{"mask_ratio": 0.75, "num_experts": 64, "depths": [3, 3, 3], "nesterov": false}
Rows from expert 54 of block 3, named by matrix and row number. Rows with one number belong to one neuron. Each number is 128 + 32 x the weight over its row's rms, rounded and kept within 0 to 255. All counts start at 0. Numbers have three digits each. After the name is the row's rms in percent of the matrix's.
# gate: expert gate (model.blocks.3.mlp.gate, 64x48x96), inputs 48-95
# up: expert up (model.blocks.3.mlp.up, 64x48x96), inputs 48-95
# down: expert down (model.blocks.3.mlp.down, 64x96x48, transposed), outputs 48-95
gate.0 094:180159118130117121157161123124067158156163067164139141143099122179138176106133151096131092132107162111151059122117144085157100119130105098134123
up.0 092:149135142132108128143158064108123098071138229091143087141109120122110098142128111110167118190092122165182125097134089100115118191114126055123139
down.0 094:112114161142067165133142139119092143118157159111129106089145093099145096089137107160142149111082055099110137089156098172142128145165147141156103
gate.1 135:121187119108098163131121138122168154134220099112121138172125127091144127128166179129104199048119123102124122163145170109125138182110070156054126
up.1 120:097114155132124047148114125128076181116108115098160124072140112105128152102062096152166069152140131177156146085106131153132183108136127159217138
down.1 116:178138104102173166171109127140118110185106093100158148118121101157158151139126136061058192134150101087093084151089147081105071128131126166056115
gate.2 089:106125053128104105099142108177073142173141097167121090142139131133201177128139164099156128142130151154099165130103067093119097150108156089140081
up.2 096:167122151111135085090104115086161116104083117140154147203161166146128120083218107109120094088200146106126126080168165186104180069174153123138113
down.2 092:142188114134140100110109148152111057114181130120084168143132146144187146135122111092127183133138124126148121124093062128102100157154228086049196
gate.3 144:132059132125106115109094124167123124121160096156177190138104114174132173053131172145113136154133169173184085126087152119177145149110176183075105
up.3 112:150087179128174116143122090075135144149134101119142188114100165183117123106121174104097159089161087127126124145157153078104126152113150138105135
down.3 111:115137060092156138129097106102092110136099125181152110096143124140118187075088075131168085113046071179173134110141145147138171171106135161086097
gate.4 104:168120057124128114182112152095082115168135087151184171103119173096140153058126140136116175131071137160073166173135123091111155103164125118058132
up.4 107:112085117102119180139116134194143125089186125226098098128097155185149114211076140144148099103135114111136073102137116124133126151113134151108097
down.4 105:154136135150141107151159152142173140090082221080104152184102105088131176137119044147102132166090133081144123167116110159119111088115117154130158
gate.5 102:162102112106168138127121163124120066135152155168185094150113170093115172142136153147153155137074077119127102147123071111110101087138131162089096
up.5 105:102137115132079149159140102140161157108172084137107163109176053134166092125143122087086127085157191143161152135115132097126156141151119085087141
down.5 098:077160130173062131158170108089107153130097091100175150119131147132171118138094174160147147112121107155135159153144156140119157184140107100136119
gate.6 082:110215123134116097108060116132118173169216074126085131123154158110135107122047097113141166134090096130174091128110091090135135106095145170116125
up.6 120:068128134146068094148163141075140115118077176110124152144160115148154099161129090127124119105126141100152162086177138147083108161133089111153087
down.6 106:173157108128137111178147107181156173118140108139093110132140157069157167141178184122150117120104153162153136088155027077123175117118115101104116
gate.7 090:162115103119123125087109155138144141110113076128155043113198111108129174136145147141139159144118181175153136117180123136139124093085062105092119
up.7 085:157157150101119169169101119095160107135117073078161096159105119200108074146176121164154137172075155154138135095083128127116175117148092189153099
down.7 088:118072100127138128097096193121123174110146132161127143102084145134079123134077129150143129140134178135118178160173122145142109128088093119149107
gate.8 080:087167148105209147153105069144090112154127119117128144097135083155147112122149183139155141131104091179108099131194135108126094136105104157106136
up.8 102:116109081146115108186142117115119096071131118147155172164089127176108171108161158111171151142172119155135139135116128126125111182180081144098081
down.8 102:125161152155164075180150129081181157095100125090117136114159102142092100068140082168105111179122077197113116143079161124154143130143137178139100
gate.9 110:106115119195175113117101125135078159129211074105085143139122191136145155123096140141133190089110146099133151171160136085156087082107156108063131
up.9 108:150122131126043176165108128133198148152126116116134064090135163131143056133154075109093107087088125144140104156184100131100180116159091129125091
down.9 106:126114075120164121149115142136142160114146074138125117173128100121106143062210142197151088118134137131153107131186106112098102043134147090091144
gate.10 116:114168093147131081151134109105069116160168071101109123158147101143141148096115192101132123154124107135154145094129079141151135154176170143142112
up.10 115:160087083133079137140142111138103092123137140112089107122114121109125114163139109069087055171136097211201127128168132140122154148123148103114123
down.10 119:123081110155169159102140179107139129175090181133131098124127116091086068140113081089116054120203119052084166095148154170175100096161132112120116
gate.11 084:088141066101065134182119196170079126102172095104151152163125147114181161127112149169214145139095079141109114115141139120141074117150145193160129
up.11 083:122128136160179135170127135133102082065146121084151164137104033138088169096090124146110096171078086203044147122061105122183114144126166118116111
down.11 090:134163137181118131055105117121137146153197133163114087137100189108173084195073187168134145126107149142096107123117119132136118173108134091160082
gate.12 108:144152102122090082151166121196183118141168121151132117166146169107083185102099168124111120118123162076112107091129074148122101146168085209189089
up.12 093:160087088157137127148116155122134105099147119105092167124143138076128111164148122089104166115188160127185112174140131118097117147111080140169136
down.12 094:153111103090127136139165140122140097110120099139101154096111167151115142084106105171123115165126131199156140158085161145078179136148102075061109
gate.13 084:169138076092116138147076119082065155193141124117154083077182145135166131094150171170155131099147131162116114138177072151186099135143129117135089
up.13 094:100148156132134096167163106084043132162040097077131064140154129184127112142163089121155134168128162124151131112171122170113094186158120125142079
down.13 088:168098145110132136065088127101132145111139047135108169133195146156179140119068141065144196092150118172097093165100093066118109132132143144126141
gate.14 100:031138061120137100160090143138134135194116084190131064092113137125109156118100169141142112133099100123160171078147091138121162181171129134064096
up.14 083:095132110149085092141156102127100140118102114129135123149182126173135192098104184153160080104149085166090158072151127117085088154135129199128105
down.14 088:080219108116140143161131119074113140141127148044084164145092133151113142158117094154156140111154118128076125174117114138139107176150136132209166
gate.15 129:123164132140126164157087168119061095185145116106113100106158133072125149142111163144139120122118150082103158127157141137171120153111164142092086
up.15 136:162152087140154113160068175131107122162154087140105091057128101089115131207137149127152110101094204094130150099116084139115112183149154116092084
down.15 113:097114185133131130116165106109137103122085113118089151107124093127119055162115132102095090129116131089158145111116209128128098091149134144178132
gate.16 079:156093068144098163134178111146169148124180124071163114056108198154165193054160091107172122107090169113145091122152123173133141185144144159078078
up.16 082:111099067115189176166122141079160128162141154214138156125094155095114122163130140125095117139062124089103157142092133108168095163111148095097137
down.16 076:083095169098057108131128175125100152040127161153128097113127120132164141132098129129079134155116135172116099132123122144105192119140101149203115
gate.17 108:168135046108135106103121169107074115130170083160119093121122139154158172076102082102117116130148104179165080144112084176102152110148091147137095
up.17 100:127089190068112152089158102095130136135095159180149150169132144109086101095166047134089099120134136179096101076128159152100167135101162147128124
down.17 102:173151052158119133124105130117091093169190070108085106092165146132123118141149169095154124090138146091184138163171108093059134147165134130039163
gate.18 092:132178111128117142144097148182066117158139092136040070098128130194130107160139118072134117120118128152176134116177127121143065127195109164109093
up.18 083:162123068141148112090090163098112126119114184163162094106151125116166105106107136115163175109126104161131094172139146153153058150120112112088108
down.18 088:134154139196113089124141078126144080125101130109097093107164180065151144176130148137140120074106125100156137186095171163155170123119194117177117
gate.19 086:194155055128123104099121185168112112129103145183162125116148140061142150177016125077145104144136115156094140144101129152143103109109138140108123
up.19 092:127191124137134122079119150142170095116119150151119127118192138069145173151142158148179123048137113231081165127105114127111135135068112156149097
down.19 089:082120131115111135167207073133124097099123109172142132171092146150099145124159077118107154122169134121134053121074123144130093103107157170192105
gate.20 095:168151087144104100189072094157100099095154136205146102150117167108153155124136192139114119126127152138129131133129128133188137063133141144118112
up.20 093:119102096099128142129078095147069147113153052179110122151124137096082136135137158128097183161145117130142129172075124140192125074131188169118137
down.20 095:159100190143154126089070184143152077141055123200148152083156118119109089126139118146120156047150134121138087101166132174131115067164140089115168
gate.21 112:210126123145176155116112141122055111099180110157109098144106148138146167102129124086110204161116089197137086195173067146106136096102102134119130
up.21 087:157148162071179156124144133094086121107088171145155105156115146143151074202142089130102142149153160090127119114134168149085101111154087104085179
down.21 113:127118114166138164053139109162138079186174176184105104127101175119144213130087183085142140109104101174111079156182105157154120161113140140096120
gate.22 085:176121067169169100145144118192095105132206114117088110154105155155227142163113135098145180097147134087178130155152108117079091145117116099090148
up.22 093:122174170127150106037148191162158105114073136127130179190096039070164133178102101094136128123121130089112104107144153112129121084120137145155155
down.22 089:138113093097153110072070128170159190140183136199208109065106179126140101104108122163100128130079120172170148134124103113121132161134095073120095
gate.23 083:170161136144135112112099104144125158137150093154141143139118161163140204038072162131114139066127142185143101170139096089205108117134106120107128
up.23 098:020154110120093107133143157120155111167127105116104136073107106084199144170185125076116127123140134146129166128082189133133169170083123152151164
down.23 094:178107095143137183161117140120118092107152173138168066128153185132113102107095069137064120166121095143135157138113122088107137091165122157160155
gate.24 067:146157123182089058160114162177123129134166098143076109128132195138183144067149124101157107127108167139167146124178106142168070187128126173068069
up.24 080:163147154114140115088160112131171128177146164100182183119151194116148114180171131096130097093121176132094105126151174133114151170053057143142159
down.24 086:128162121132088128133104153151098117135132107123094160121161152102142082230112162121144118193136178170127116102169087155106093154133116123115115
gate.25 111:111148110136148082080097135122069168094146091152169140119139163106153169140088197093134156141123160153091153133148108122120148112078138134106066
up.25 107:143187145136081111100112166108110145154101105105181156140106129136109110113107178119175131146094167145126117103174151141177113130090122164173081
down.25 128:116121159138094148140115102097097172127153145076146105110151058176101088127117147188149104087136079103102137099096172173157125134141084128170107
gate.26 090:134141110153088168151125178157075091138128092132128073100129121163147167114165162196175088100066104184140097159153159111087129080148141116170140
up.26 121:173155159130158091105151066099075128144104154107120140128185141096116129140084098104146171154107144073101167150140160125159174084107138085147154
down.26 103:097111079141128074115139124158142120219169110178129111170158138147158157113101210091150153082106134156094131118189165161112112120148081091108120
gate.27 097:108132117125075124117116121141149145160125132124112168147100148156094173114109210117138127087088166122130124092153145125203139151119147186117144
up.27 104:126109153122123166171138049103076127196164212102151126104089157101110120130126136129118103143134158126099107158104116135125126113130073139133085
down.27 097:123065069125098141161184143133194101098108156062033127110110128124136156114145105106096148135143150131128129176088132135073161124186082145156140
gate.28 077:157103093121094114152167131166085142160105175205135142057154145112142126157096107127100122101099131165135109140140139094123130181073106155122068
up.28 094:066166122130100107105104115125124109096160110142117124102168092119137000173126138157151105142154159113093160115136170106086108150147106163169098
down.28 093:107136089136123160145115100170118099127103128212162088124119110188131139112164128087137116141159163076088137185097151071133081142103178138116116
gate.29 096:144167067098138110108087129140118117139171135182086187101108132131121192137074140110167109105116122190132070106091130130055116126124132112129161
up.29 084:156123120092125102160121154092151145128126175094138165117119099109117129149140071194173119123039092166141127106122116134167137114098178116157121
down.29 096:122112108128162169143116164173068092136164131112080147113150065119130160165106139149186125075098071161092155089147115102083102120122097127122117
gate.30 141:171093127107213161113113150076119103173183136137118157115098146146182158090145102107155124108112177123162063117167107124130145175129146135103118
up.30 118:104157097144184147106165109110129107181182158155101168112101141088125142175140117059145155100113101122158130079158098134127120173135131115083063
down.30 120:110089167132095160103136126166135154118125080148095113127108166119069184060126100091118116148121188142101132154142141166135187087046095172118170
gate.31 137:122136130106124121154134161132131162179117075205137128151130102122158127145160206156101122040127217145128097145139168104133117104095120121085137
up.31 127:126124138120137108141142175109132132171111084234141084141114091103124118155184181122098119120201154085074061108166143137122077076126130096083120
down.31 122:105133153105070139140174190129136106101097114091228105109110145121135102096170135169114123211170168103177166110090158119143139138087104095163096
gate.32 100:098122075177138127135137150131023124127160145176073138098134143129148113107065090132124116151176137111157111182151101110149119136141146130128128
up.32 095:105118126143124090103184163119060125082116172103108170189105141114173136086056163094164171142187116130087137151156102098083060145132147165095092
down.32 087:106146192090141145096107113158164133158128137120154088124091090170142146125116118124168139136092150102095140085148100126220162137141102143149143
gate.33 112:094196132149113116188124123151094160154138130137161076105137197125151097154104106137138126123130120139139167108161081097134122162129097090134170
up.33 087:131112146073122034123125172119169135139107128107163156159171152112117141065175141120234090123130077141129129115123143126087142102145152084109129
down.33 095:164092207114154120036080147165179081124148169102188150216102113123129121145134115117119125106123088127129127113074130109167129096149095131131088
gate.34 107:137159097117125116149135091196107163157132129172143088105160119120147144109133214145161140117092121136120108157195127154151079109104129152185158
up.34 124:047088168135128130121150151155092124140127088196080152157134089110071189094099153167100134090158132169081132149119091156123152112115185094144129
down.34 119:156162159122129109130103088111111139145109131096079082156051094176157110164167155140094159108107139162137172162158167104107100116188086179113106
gate.35 095:119132111133125148091124162126117156154166128155116110098096151158140213074099137082133154121114165136179065170179101082172117089102094091109139
up.35 096:098156073107094090097155090107153119136165152139201144147106108135224147109121152169134139096106171146129086071142186147135134178117106117122151
down.35 110:139151171071114103131094156090102100093086095109185172109154097142140065179152077128143130134123160094156126143160145116129118129162204173100149
gate.36 063:122066091115065095090119152177131104143136100139103112162147095125125152100111197154113136129100123136186116196168119131155123088131182138172158
up.36 078:138169148132138080117194134122095157129075122106160105165100130138110087157154075140147145086145104091135112126133134179130142119113141102073098
down.36 073:121112123183129098109060167105127137148201053143073112155164210137154154099151136101130193134118105105124154095118034121187137197090168074071098
gate.37 083:111133160147085130189112113113093145161204119133169112106141171114123112096124161156133137141106102158105144148180156083135193129102125109117145
up.37 104:148138129102102157184150090139126125173160133099171167131108105072120135113175142161155115114132096079114160130084134134146155255162130144106138
down.37 098:130091076048148135141108116104103147150114144124172151085147121159117092037170135134141078211169094063129183112095162144094132123096108164157189
gate.38 067:155103073112090136102108104129141137080177123173093122071084164067118181207087119170120119094138116139116128145187066130171139171150154100135164
up.38 073:099165118172102116167164116173166165082099080158139113105120172175128109131130107146049091155117116073129122121104142060115127137199125155126118
down.38 078:157166164113104104156104134137162100091168103121139173167159153017159144119097157133069107128128160163131123117105130138107120098108187116152068
gate.39 120:167124095115184093143101101155173129126158100129129068166152100114119147125152173067167122088172146133147169120158110152144096142145091128045057
up.39 113:101102083102075140093102131130151190106167133158142128108131134098165122162122125133102170099096125185106119207122145100090152067133193104113135
down.39 117:109106144164145143141098099129101112101162188080125067175084129124119169179116124161149136165107121139172116066192088145139114182156115100148095