config.yaml
method: "simmim"
optimizer: "muon"
gradient_centralization: true
adamw_weight_decay_other_params: 0
Rows from block 5 of a small masked image model, named by matrix and row number. Rows with one number within an expert belong to one neuron, the router's apart. Each number is 50 + 12 x the weight over its row's rms, rounded and kept within 0 to 99. All counts start at 0.
After each expert's rows are labels from the 100 images, of 14976, where the router gives the expert most weight on average: "colour at peak" is the nearest of a few named colours to the mean colour under the peak. Only what is clearly more common there than usual is listed. The data: crops of objects in photos (Visual Genome). In brackets: how many of the 100, against the usual share in percent.
# router: router (model.blocks.5.mlp.router.weight, 64x96, trained with AdamW), inputs 0-95
# gate: expert gate (model.blocks.5.mlp.gate, 64x48x96), inputs 0-95
# up: expert up (model.blocks.5.mlp.up, 64x48x96), inputs 0-95
# down: expert down (model.blocks.5.mlp.down, 64x96x48, transposed), outputs 0-95

# expert 44
router.44:41 69 52 28 35 47 59 67 45 56 63 68 58 36 63 66 36 67 53 44 46 45 37 45 55 65 55 62 56 41 62 62 34 32 43 40 39 61 54 61 55 42 60 63 30 45 38 41 49 42 53 38 51 69 64 60 58 33 61 56 36 39 63 39 49 68 65 34 33 46 35 38 61 55 34 67 32 37 63 64 35 40 38 70 43 47 63 54 61 70 32 60 45 51 67 60
gate.0:64 44 47 48 38 47 44 49 72 56 39 43 48 47 56 59 42 60 62 13 59 58 40 59 55 65 40 71 39 87 65 48 66 51 47 51 32 44 53 37 56 49 53 37 42 34 47 62 62 62 49 55 40 40 45 51 45 42 34 52 50 67 49 30 49 56 51 23 33 60 52 74 77 52 42 51 47 71 59 44 54 26 56 47 37 39 65 47 54 58 56 39 41 42 34 53
up.0:43 58 42 70 60 53 54 28 56 41 57 60 54 65 63 37 79 40 56 34 28 40 50 52 57 61 59 16 46 63 32 52 63 70 58 67 48 41 47 35 49 55 40 65 45 52 45 50 44 46 57 41 45 58 51 37 37 51 66 54 47 47 43 46 68 34 34 78 33 32 61 35 46 68 67 53 66 48 36 48 54 61 25 55 56 41 60 48 31 55 54 57 53 53 40 44
down.0:46 45 64 32 43 58 54 38 55 41 34 47 44 31 58 37 42 56 67 49 34 47 58 45 27 37 41 44 58 45 39 59 71 59 49 41 51 56 54 62 61 43 32 61 51 42 46 67 44 34 34 45 35 44 73 76 58 70 62 49 55 38 60 66 58 32 28 47 55 28 68 43 51 45 44 71 61 47 58 67 66 50 40 59 35 50 48 46 52 48 42 35 66 64 79 61
colour at peak: black (76 vs 15.2)

# expert 10
router.10:35 64 62 42 40 48 59 58 32 51 68 71 52 33 67 70 35 65 50 40 45 54 49 43 62 62 62 54 62 37 62 65 36 32 46 39 44 63 53 61 58 43 55 66 34 62 41 39 40 38 59 44 60 66 66 55 53 34 63 60 39 43 66 39 48 64 59 37 33 47 37 39 64 48 41 68 36 31 62 65 39 35 34 60 38 44 66 54 60 60 27 66 52 48 64 60
gate.0:63 15 45 39 46 38 41 35 33 34 59 31 47 53 27 44 43 64 51 70 82 39 47 51 47 57 75 32 62 64 46 30 54 46 47 61 48 63 41 54 70 50 59 42 54 45 64 45 38 48 57 67 55 47 40 32 47 71 58 40 72 41 79 58 44 53 55 57 43 62 35 54 47 56 52 57 31 35 39 53 53 49 54 62 65 46 41 54 45 53 68 55 43 45 46 46
up.0:43 46 50 38 72 43 51 59 48 59 44 51 53 43 37 47 62 38 46 43 47 44 50 59 32 49 39 55 55 34 49 59 62 45 39 26 33 40 50 52 33 55 70 36 54 57 53 51 48 45 44 36 42 68 36 46 48 28 70 67 46 54 14 47 33 43 37 37 61 46 65 71 65 36 34 61 51 79 58 53 43 48 51 59 50 55 47 54 68 63 69 56 72 49 78 63
down.0:65 54 55 52 60 64 59 53 45 61 34 47 45 40 59 36 37 50 53 43 58 61 40 66 32 26 56 49 38 38 56 53 50 50 46 42 26 55 50 56 55 60 36 52 41 66 52 74 69 50 57 49 46 57 63 51 53 45 39 59 57 37 44 46 53 59 50 54 30 45 48 41 39 74 91 43 37 45 75 44 28 54 44 52 52 50 81 43 67 41 59 34 37 60 30 29
colour at peak: black (99 vs 15.2)

# expert 22
router.22:41 66 66 49 41 45 57 54 32 42 46 60 53 37 71 53 31 58 53 35 53 47 56 52 55 60 46 61 60 29 62 59 32 42 58 39 61 63 50 63 65 47 55 71 44 66 39 41 45 41 68 44 64 59 57 67 60 33 67 45 38 33 64 40 52 60 49 36 33 47 31 30 62 54 31 65 41 37 57 70 40 36 29 67 38 42 67 49 52 51 30 53 63 52 68 63
gate.0:28 69 26 52 43 45 49 50 63 40 48 59 12 55 44 62 60 49 57 69 55 62 47 46 61 30 50 48 58 48 51 51 72 36 52 35 49 53 39 61 31 59 49 31 42 24 54 47 48 52 50 59 62 51 53 33 45 60 62 45 60 56 52 71 55 48 46 50 48 43 47 46 48 51 56 29 45 44 56 29 80 54 80 31 53 72 54 44 51 57 53 36 43 54 42 76
up.0:42 53 40 25 40 63 38 53 66 39 68 53 45 58 45 52 66 60 51 42 30 49 44 32 71 57 54 43 72 75 69 49 60 47 49 41 48 48 64 58 67 52 65 44 48 39 34 40 35 56 65 33 65 45 53 36 50 30 46 60 32 45 69 53 45 38 44 45 29 28 76 42 69 59 62 37 65 50 48 36 51 41 44 67 50 32 47 61 55 51 53 34 51 47 69 49
down.0:62 68 35 61 52 61 60 50 55 59 47 65 57 39 38 47 26 44 35 32 49 64 42 57 44 45 28 36 75 42 67 55 39 46 35 45 42 42 57 66 47 39 62 60 55 60 46 36 53 45 67 87 57 34 64 63 60 50 42 53 50 61 35 61 42 52 61 56 63 53 38 38 51 68 60 62 28 31 57 64 46 17 49 46 47 45 50 52 38 54 34 51 41 34 59 56
colour at peak: pink (45 vs 9.7)

# expert 51
router.51:63 67 55 31 55 49 54 61 42 57 38 57 76 33 56 48 39 63 56 40 76 56 49 58 64 49 49 71 52 43 67 62 33 32 57 47 54 58 45 62 62 44 35 60 33 26 45 41 41 45 65 45 57 58 67 57 51 40 62 37 32 32 69 32 50 57 65 38 33 68 40 39 47 52 34 65 37 40 52 56 38 37 43 65 35 57 54 61 34 58 43 67 35 42 64 65
gate.0:54 31 46 47 48 75 55 47 56 37 56 57 63 52 19 43 32 64 56 41 25 41 39 66 56 41 57 65 47 55 46 48 45 56 45 47 39 60 50 43 48 31 66 70 61 48 55 45 66 44 29 43 36 54 31 50 58 67 62 70 44 56 79 52 58 50 37 58 58 23 54 59 38 43 55 40 70 33 74 44 67 44 33 41 49 45 37 54 60 44 53 66 58 56 41 42
up.0:44 64 67 49 63 55 53 50 50 56 52 69 34 69 26 55 31 47 36 18 31 62 36 30 28 35 60 39 58 34 48 57 52 45 50 52 53 87 36 50 55 49 58 33 38 59 51 47 49 56 52 55 56 34 36 54 44 37 44 40 61 57 66 71 54 50 43 43 58 64 44 55 59 53 50 37 73 59 38 48 57 32 66 72 56 54 39 48 45 47 48 49 65 46 69 46
down.0:36 42 59 51 42 50 47 68 71 63 23 27 50 46 66 33 39 58 68 54 50 56 61 41 57 51 30 61 25 43 41 49 63 64 59 65 44 45 68 47 53 62 57 51 52 54 50 34 43 58 55 23 52 56 67 24 61 57 49 49 44 50 68 61 39 46 47 38 35 31 63 61 53 67 35 56 31 22 43 58 50 55 53 56 33 47 60 40 59 52 57 34 48 51 72 61
colour at peak: blue (37 vs 0.6); cyan (27 vs 0.9)

# expert 20
router.20:40 70 65 40 39 50 63 62 33 51 67 66 51 32 66 68 39 63 52 41 39 57 47 39 57 56 59 60 60 35 59 67 36 31 45 39 40 62 54 59 58 45 59 67 36 49 42 34 39 38 56 39 57 65 63 60 51 37 65 57 31 43 65 35 61 65 62 38 32 45 38 36 61 45 38 66 39 32 59 64 35 36 34 61 37 46 65 54 60 66 31 63 50 46 64 56
gate.0:58 52 46 54 54 57 31 60 36 56 45 46 67 54 17 22 49 56 59 79 49 37 69 48 43 35 46 35 34 45 52 46 33 48 48 45 41 59 52 56 59 51 69 70 46 52 47 61 42 48 52 45 50 56 43 54 53 47 45 40 63 75 46 42 47 54 39 58 49 44 49 52 68 29 68 65 43 51 31 42 44 73 49 46 61 40 30 37 41 62 86 44 60 64 32 63
up.0:56 60 55 44 30 52 39 59 30 51 47 38 51 51 28 41 45 64 57 54 52 38 71 40 57 42 47 41 68 26 58 54 49 55 53 56 32 59 50 73 56 43 83 50 28 51 25 50 47 36 62 48 46 57 61 45 76 45 55 46 55 68 60 54 47 44 53 49 45 66 26 48 68 43 64 47 34 42 37 40 56 82 51 39 50 47 31 48 43 54 65 67 56 42 35 64
down.0:61 25 46 66 50 44 43 46 42 45 37 39 45 57 49 34 45 47 73 57 29 44 53 62 31 46 51 61 46 39 37 39 36 55 38 56 47 70 55 54 71 65 71 65 60 52 50 43 63 41 72 40 44 53 36 39 52 55 62 59 52 85 57 57 41 50 69 40 38 52 49 45 74 32 64 38 57 32 34 48 56 54 49 50 69 41 37 50 69 61 52 58 26 30 48 47
colour at peak: black (99 vs 15.2)

# expert 34
router.34:44 61 54 59 39 41 36 41 38 34 35 59 65 35 66 30 36 43 65 34 57 34 52 41 55 65 47 66 53 33 43 30 44 47 56 43 66 62 32 58 68 34 55 65 67 54 41 61 54 63 66 41 69 63 45 65 57 35 57 32 38 34 59 39 63 49 46 52 42 42 34 44 65 63 37 62 38 43 65 64 50 40 35 64 35 36 68 52 64 60 34 56 61 40 59 61
gate.0:60 18 52 43 47 60 49 44 40 40 52 47 69 57 55 49 27 37 48 44 46 35 75 53 48 66 38 45 40 66 39 32 53 44 48 54 42 48 44 17 71 44 51 59 48 68 61 41 59 52 51 38 66 60 42 38 46 37 68 49 55 51 61 65 47 68 67 25 47 47 56 74 22 39 68 59 44 60 42 56 45 44 65 54 60 59 43 41 52 52 34 63 38 52 66 60
up.0:41 61 55 48 64 28 48 62 62 60 65 72 44 35 46 47 50 40 50 74 54 56 35 48 40 29 63 47 54 56 64 56 37 63 48 46 76 52 53 56 38 62 65 62 55 28 34 58 50 52 56 64 51 37 43 55 44 39 37 50 49 56 51 45 47 36 16 74 60 68 23 32 70 45 53 48 68 25 50 43 57 46 44 41 37 38 43 56 47 54 61 58 64 50 35 44
down.0:40 47 34 79 60 39 37 32 51 69 44 53 40 45 41 42 55 39 51 66 50 47 70 46 54 47 61 32 45 53 29 48 63 76 55 37 49 49 41 37 38 66 59 61 64 40 37 57 50 30 39 42 21 36 48 54 49 57 36 57 68 51 48 55 51 41 23 63 64 49 45 75 42 55 66 46 62 65 55 47 47 62 26 59 60 47 54 73 48 58 47 55 60 59 48 29
colour at peak: white (74 vs 6)

# expert 32
router.32:38 64 60 37 37 49 63 57 38 54 69 69 54 33 66 68 36 62 53 43 47 52 45 39 60 59 67 58 58 36 59 68 35 26 54 43 41 59 54 59 59 46 59 67 34 56 46 37 41 43 52 43 58 70 66 57 53 32 67 55 38 40 66 35 52 62 63 37 34 48 37 36 55 53 39 66 31 31 61 66 36 36 34 57 40 46 63 51 57 63 29 69 51 52 62 61
gate.0:58 31 41 57 52 51 28 44 43 53 59 51 47 42 40 57 30 41 44 40 53 66 65 40 60 63 42 42 48 33 48 46 38 52 69 59 53 47 52 55 65 24 55 59 55 20 24 46 52 31 33 53 49 33 47 41 47 71 45 47 59 57 69 53 54 59 59 60 29 40 49 71 55 49 77 49 45 51 43 37 61 50 65 76 49 64 41 45 55 51 56 65 65 52 27 73
up.0:44 16 58 48 45 45 42 40 40 49 59 39 38 52 32 54 47 48 45 36 41 46 58 46 56 58 54 32 50 39 49 56 42 51 59 67 60 53 42 59 49 37 77 84 45 60 44 47 47 34 33 57 45 46 58 49 56 65 68 41 70 54 57 54 55 52 61 36 39 63 24 38 54 56 68 64 37 40 51 32 50 51 40 84 52 42 46 49 48 57 44 53 79 57 32 72
down.0:60 43 48 73 59 42 27 42 30 45 47 57 55 51 52 30 51 25 73 35 42 39 78 59 58 47 45 59 62 48 70 35 45 52 55 55 65 45 60 57 42 40 27 56 42 35 58 48 51 45 57 43 38 54 44 41 45 40 61 35 48 68 53 69 57 59 44 47 60 57 55 40 64 34 54 45 30 48 40 42 53 65 67 68 46 54 32 50 35 38 42 77 75 53 32 65
colour at peak: black (90 vs 15.2)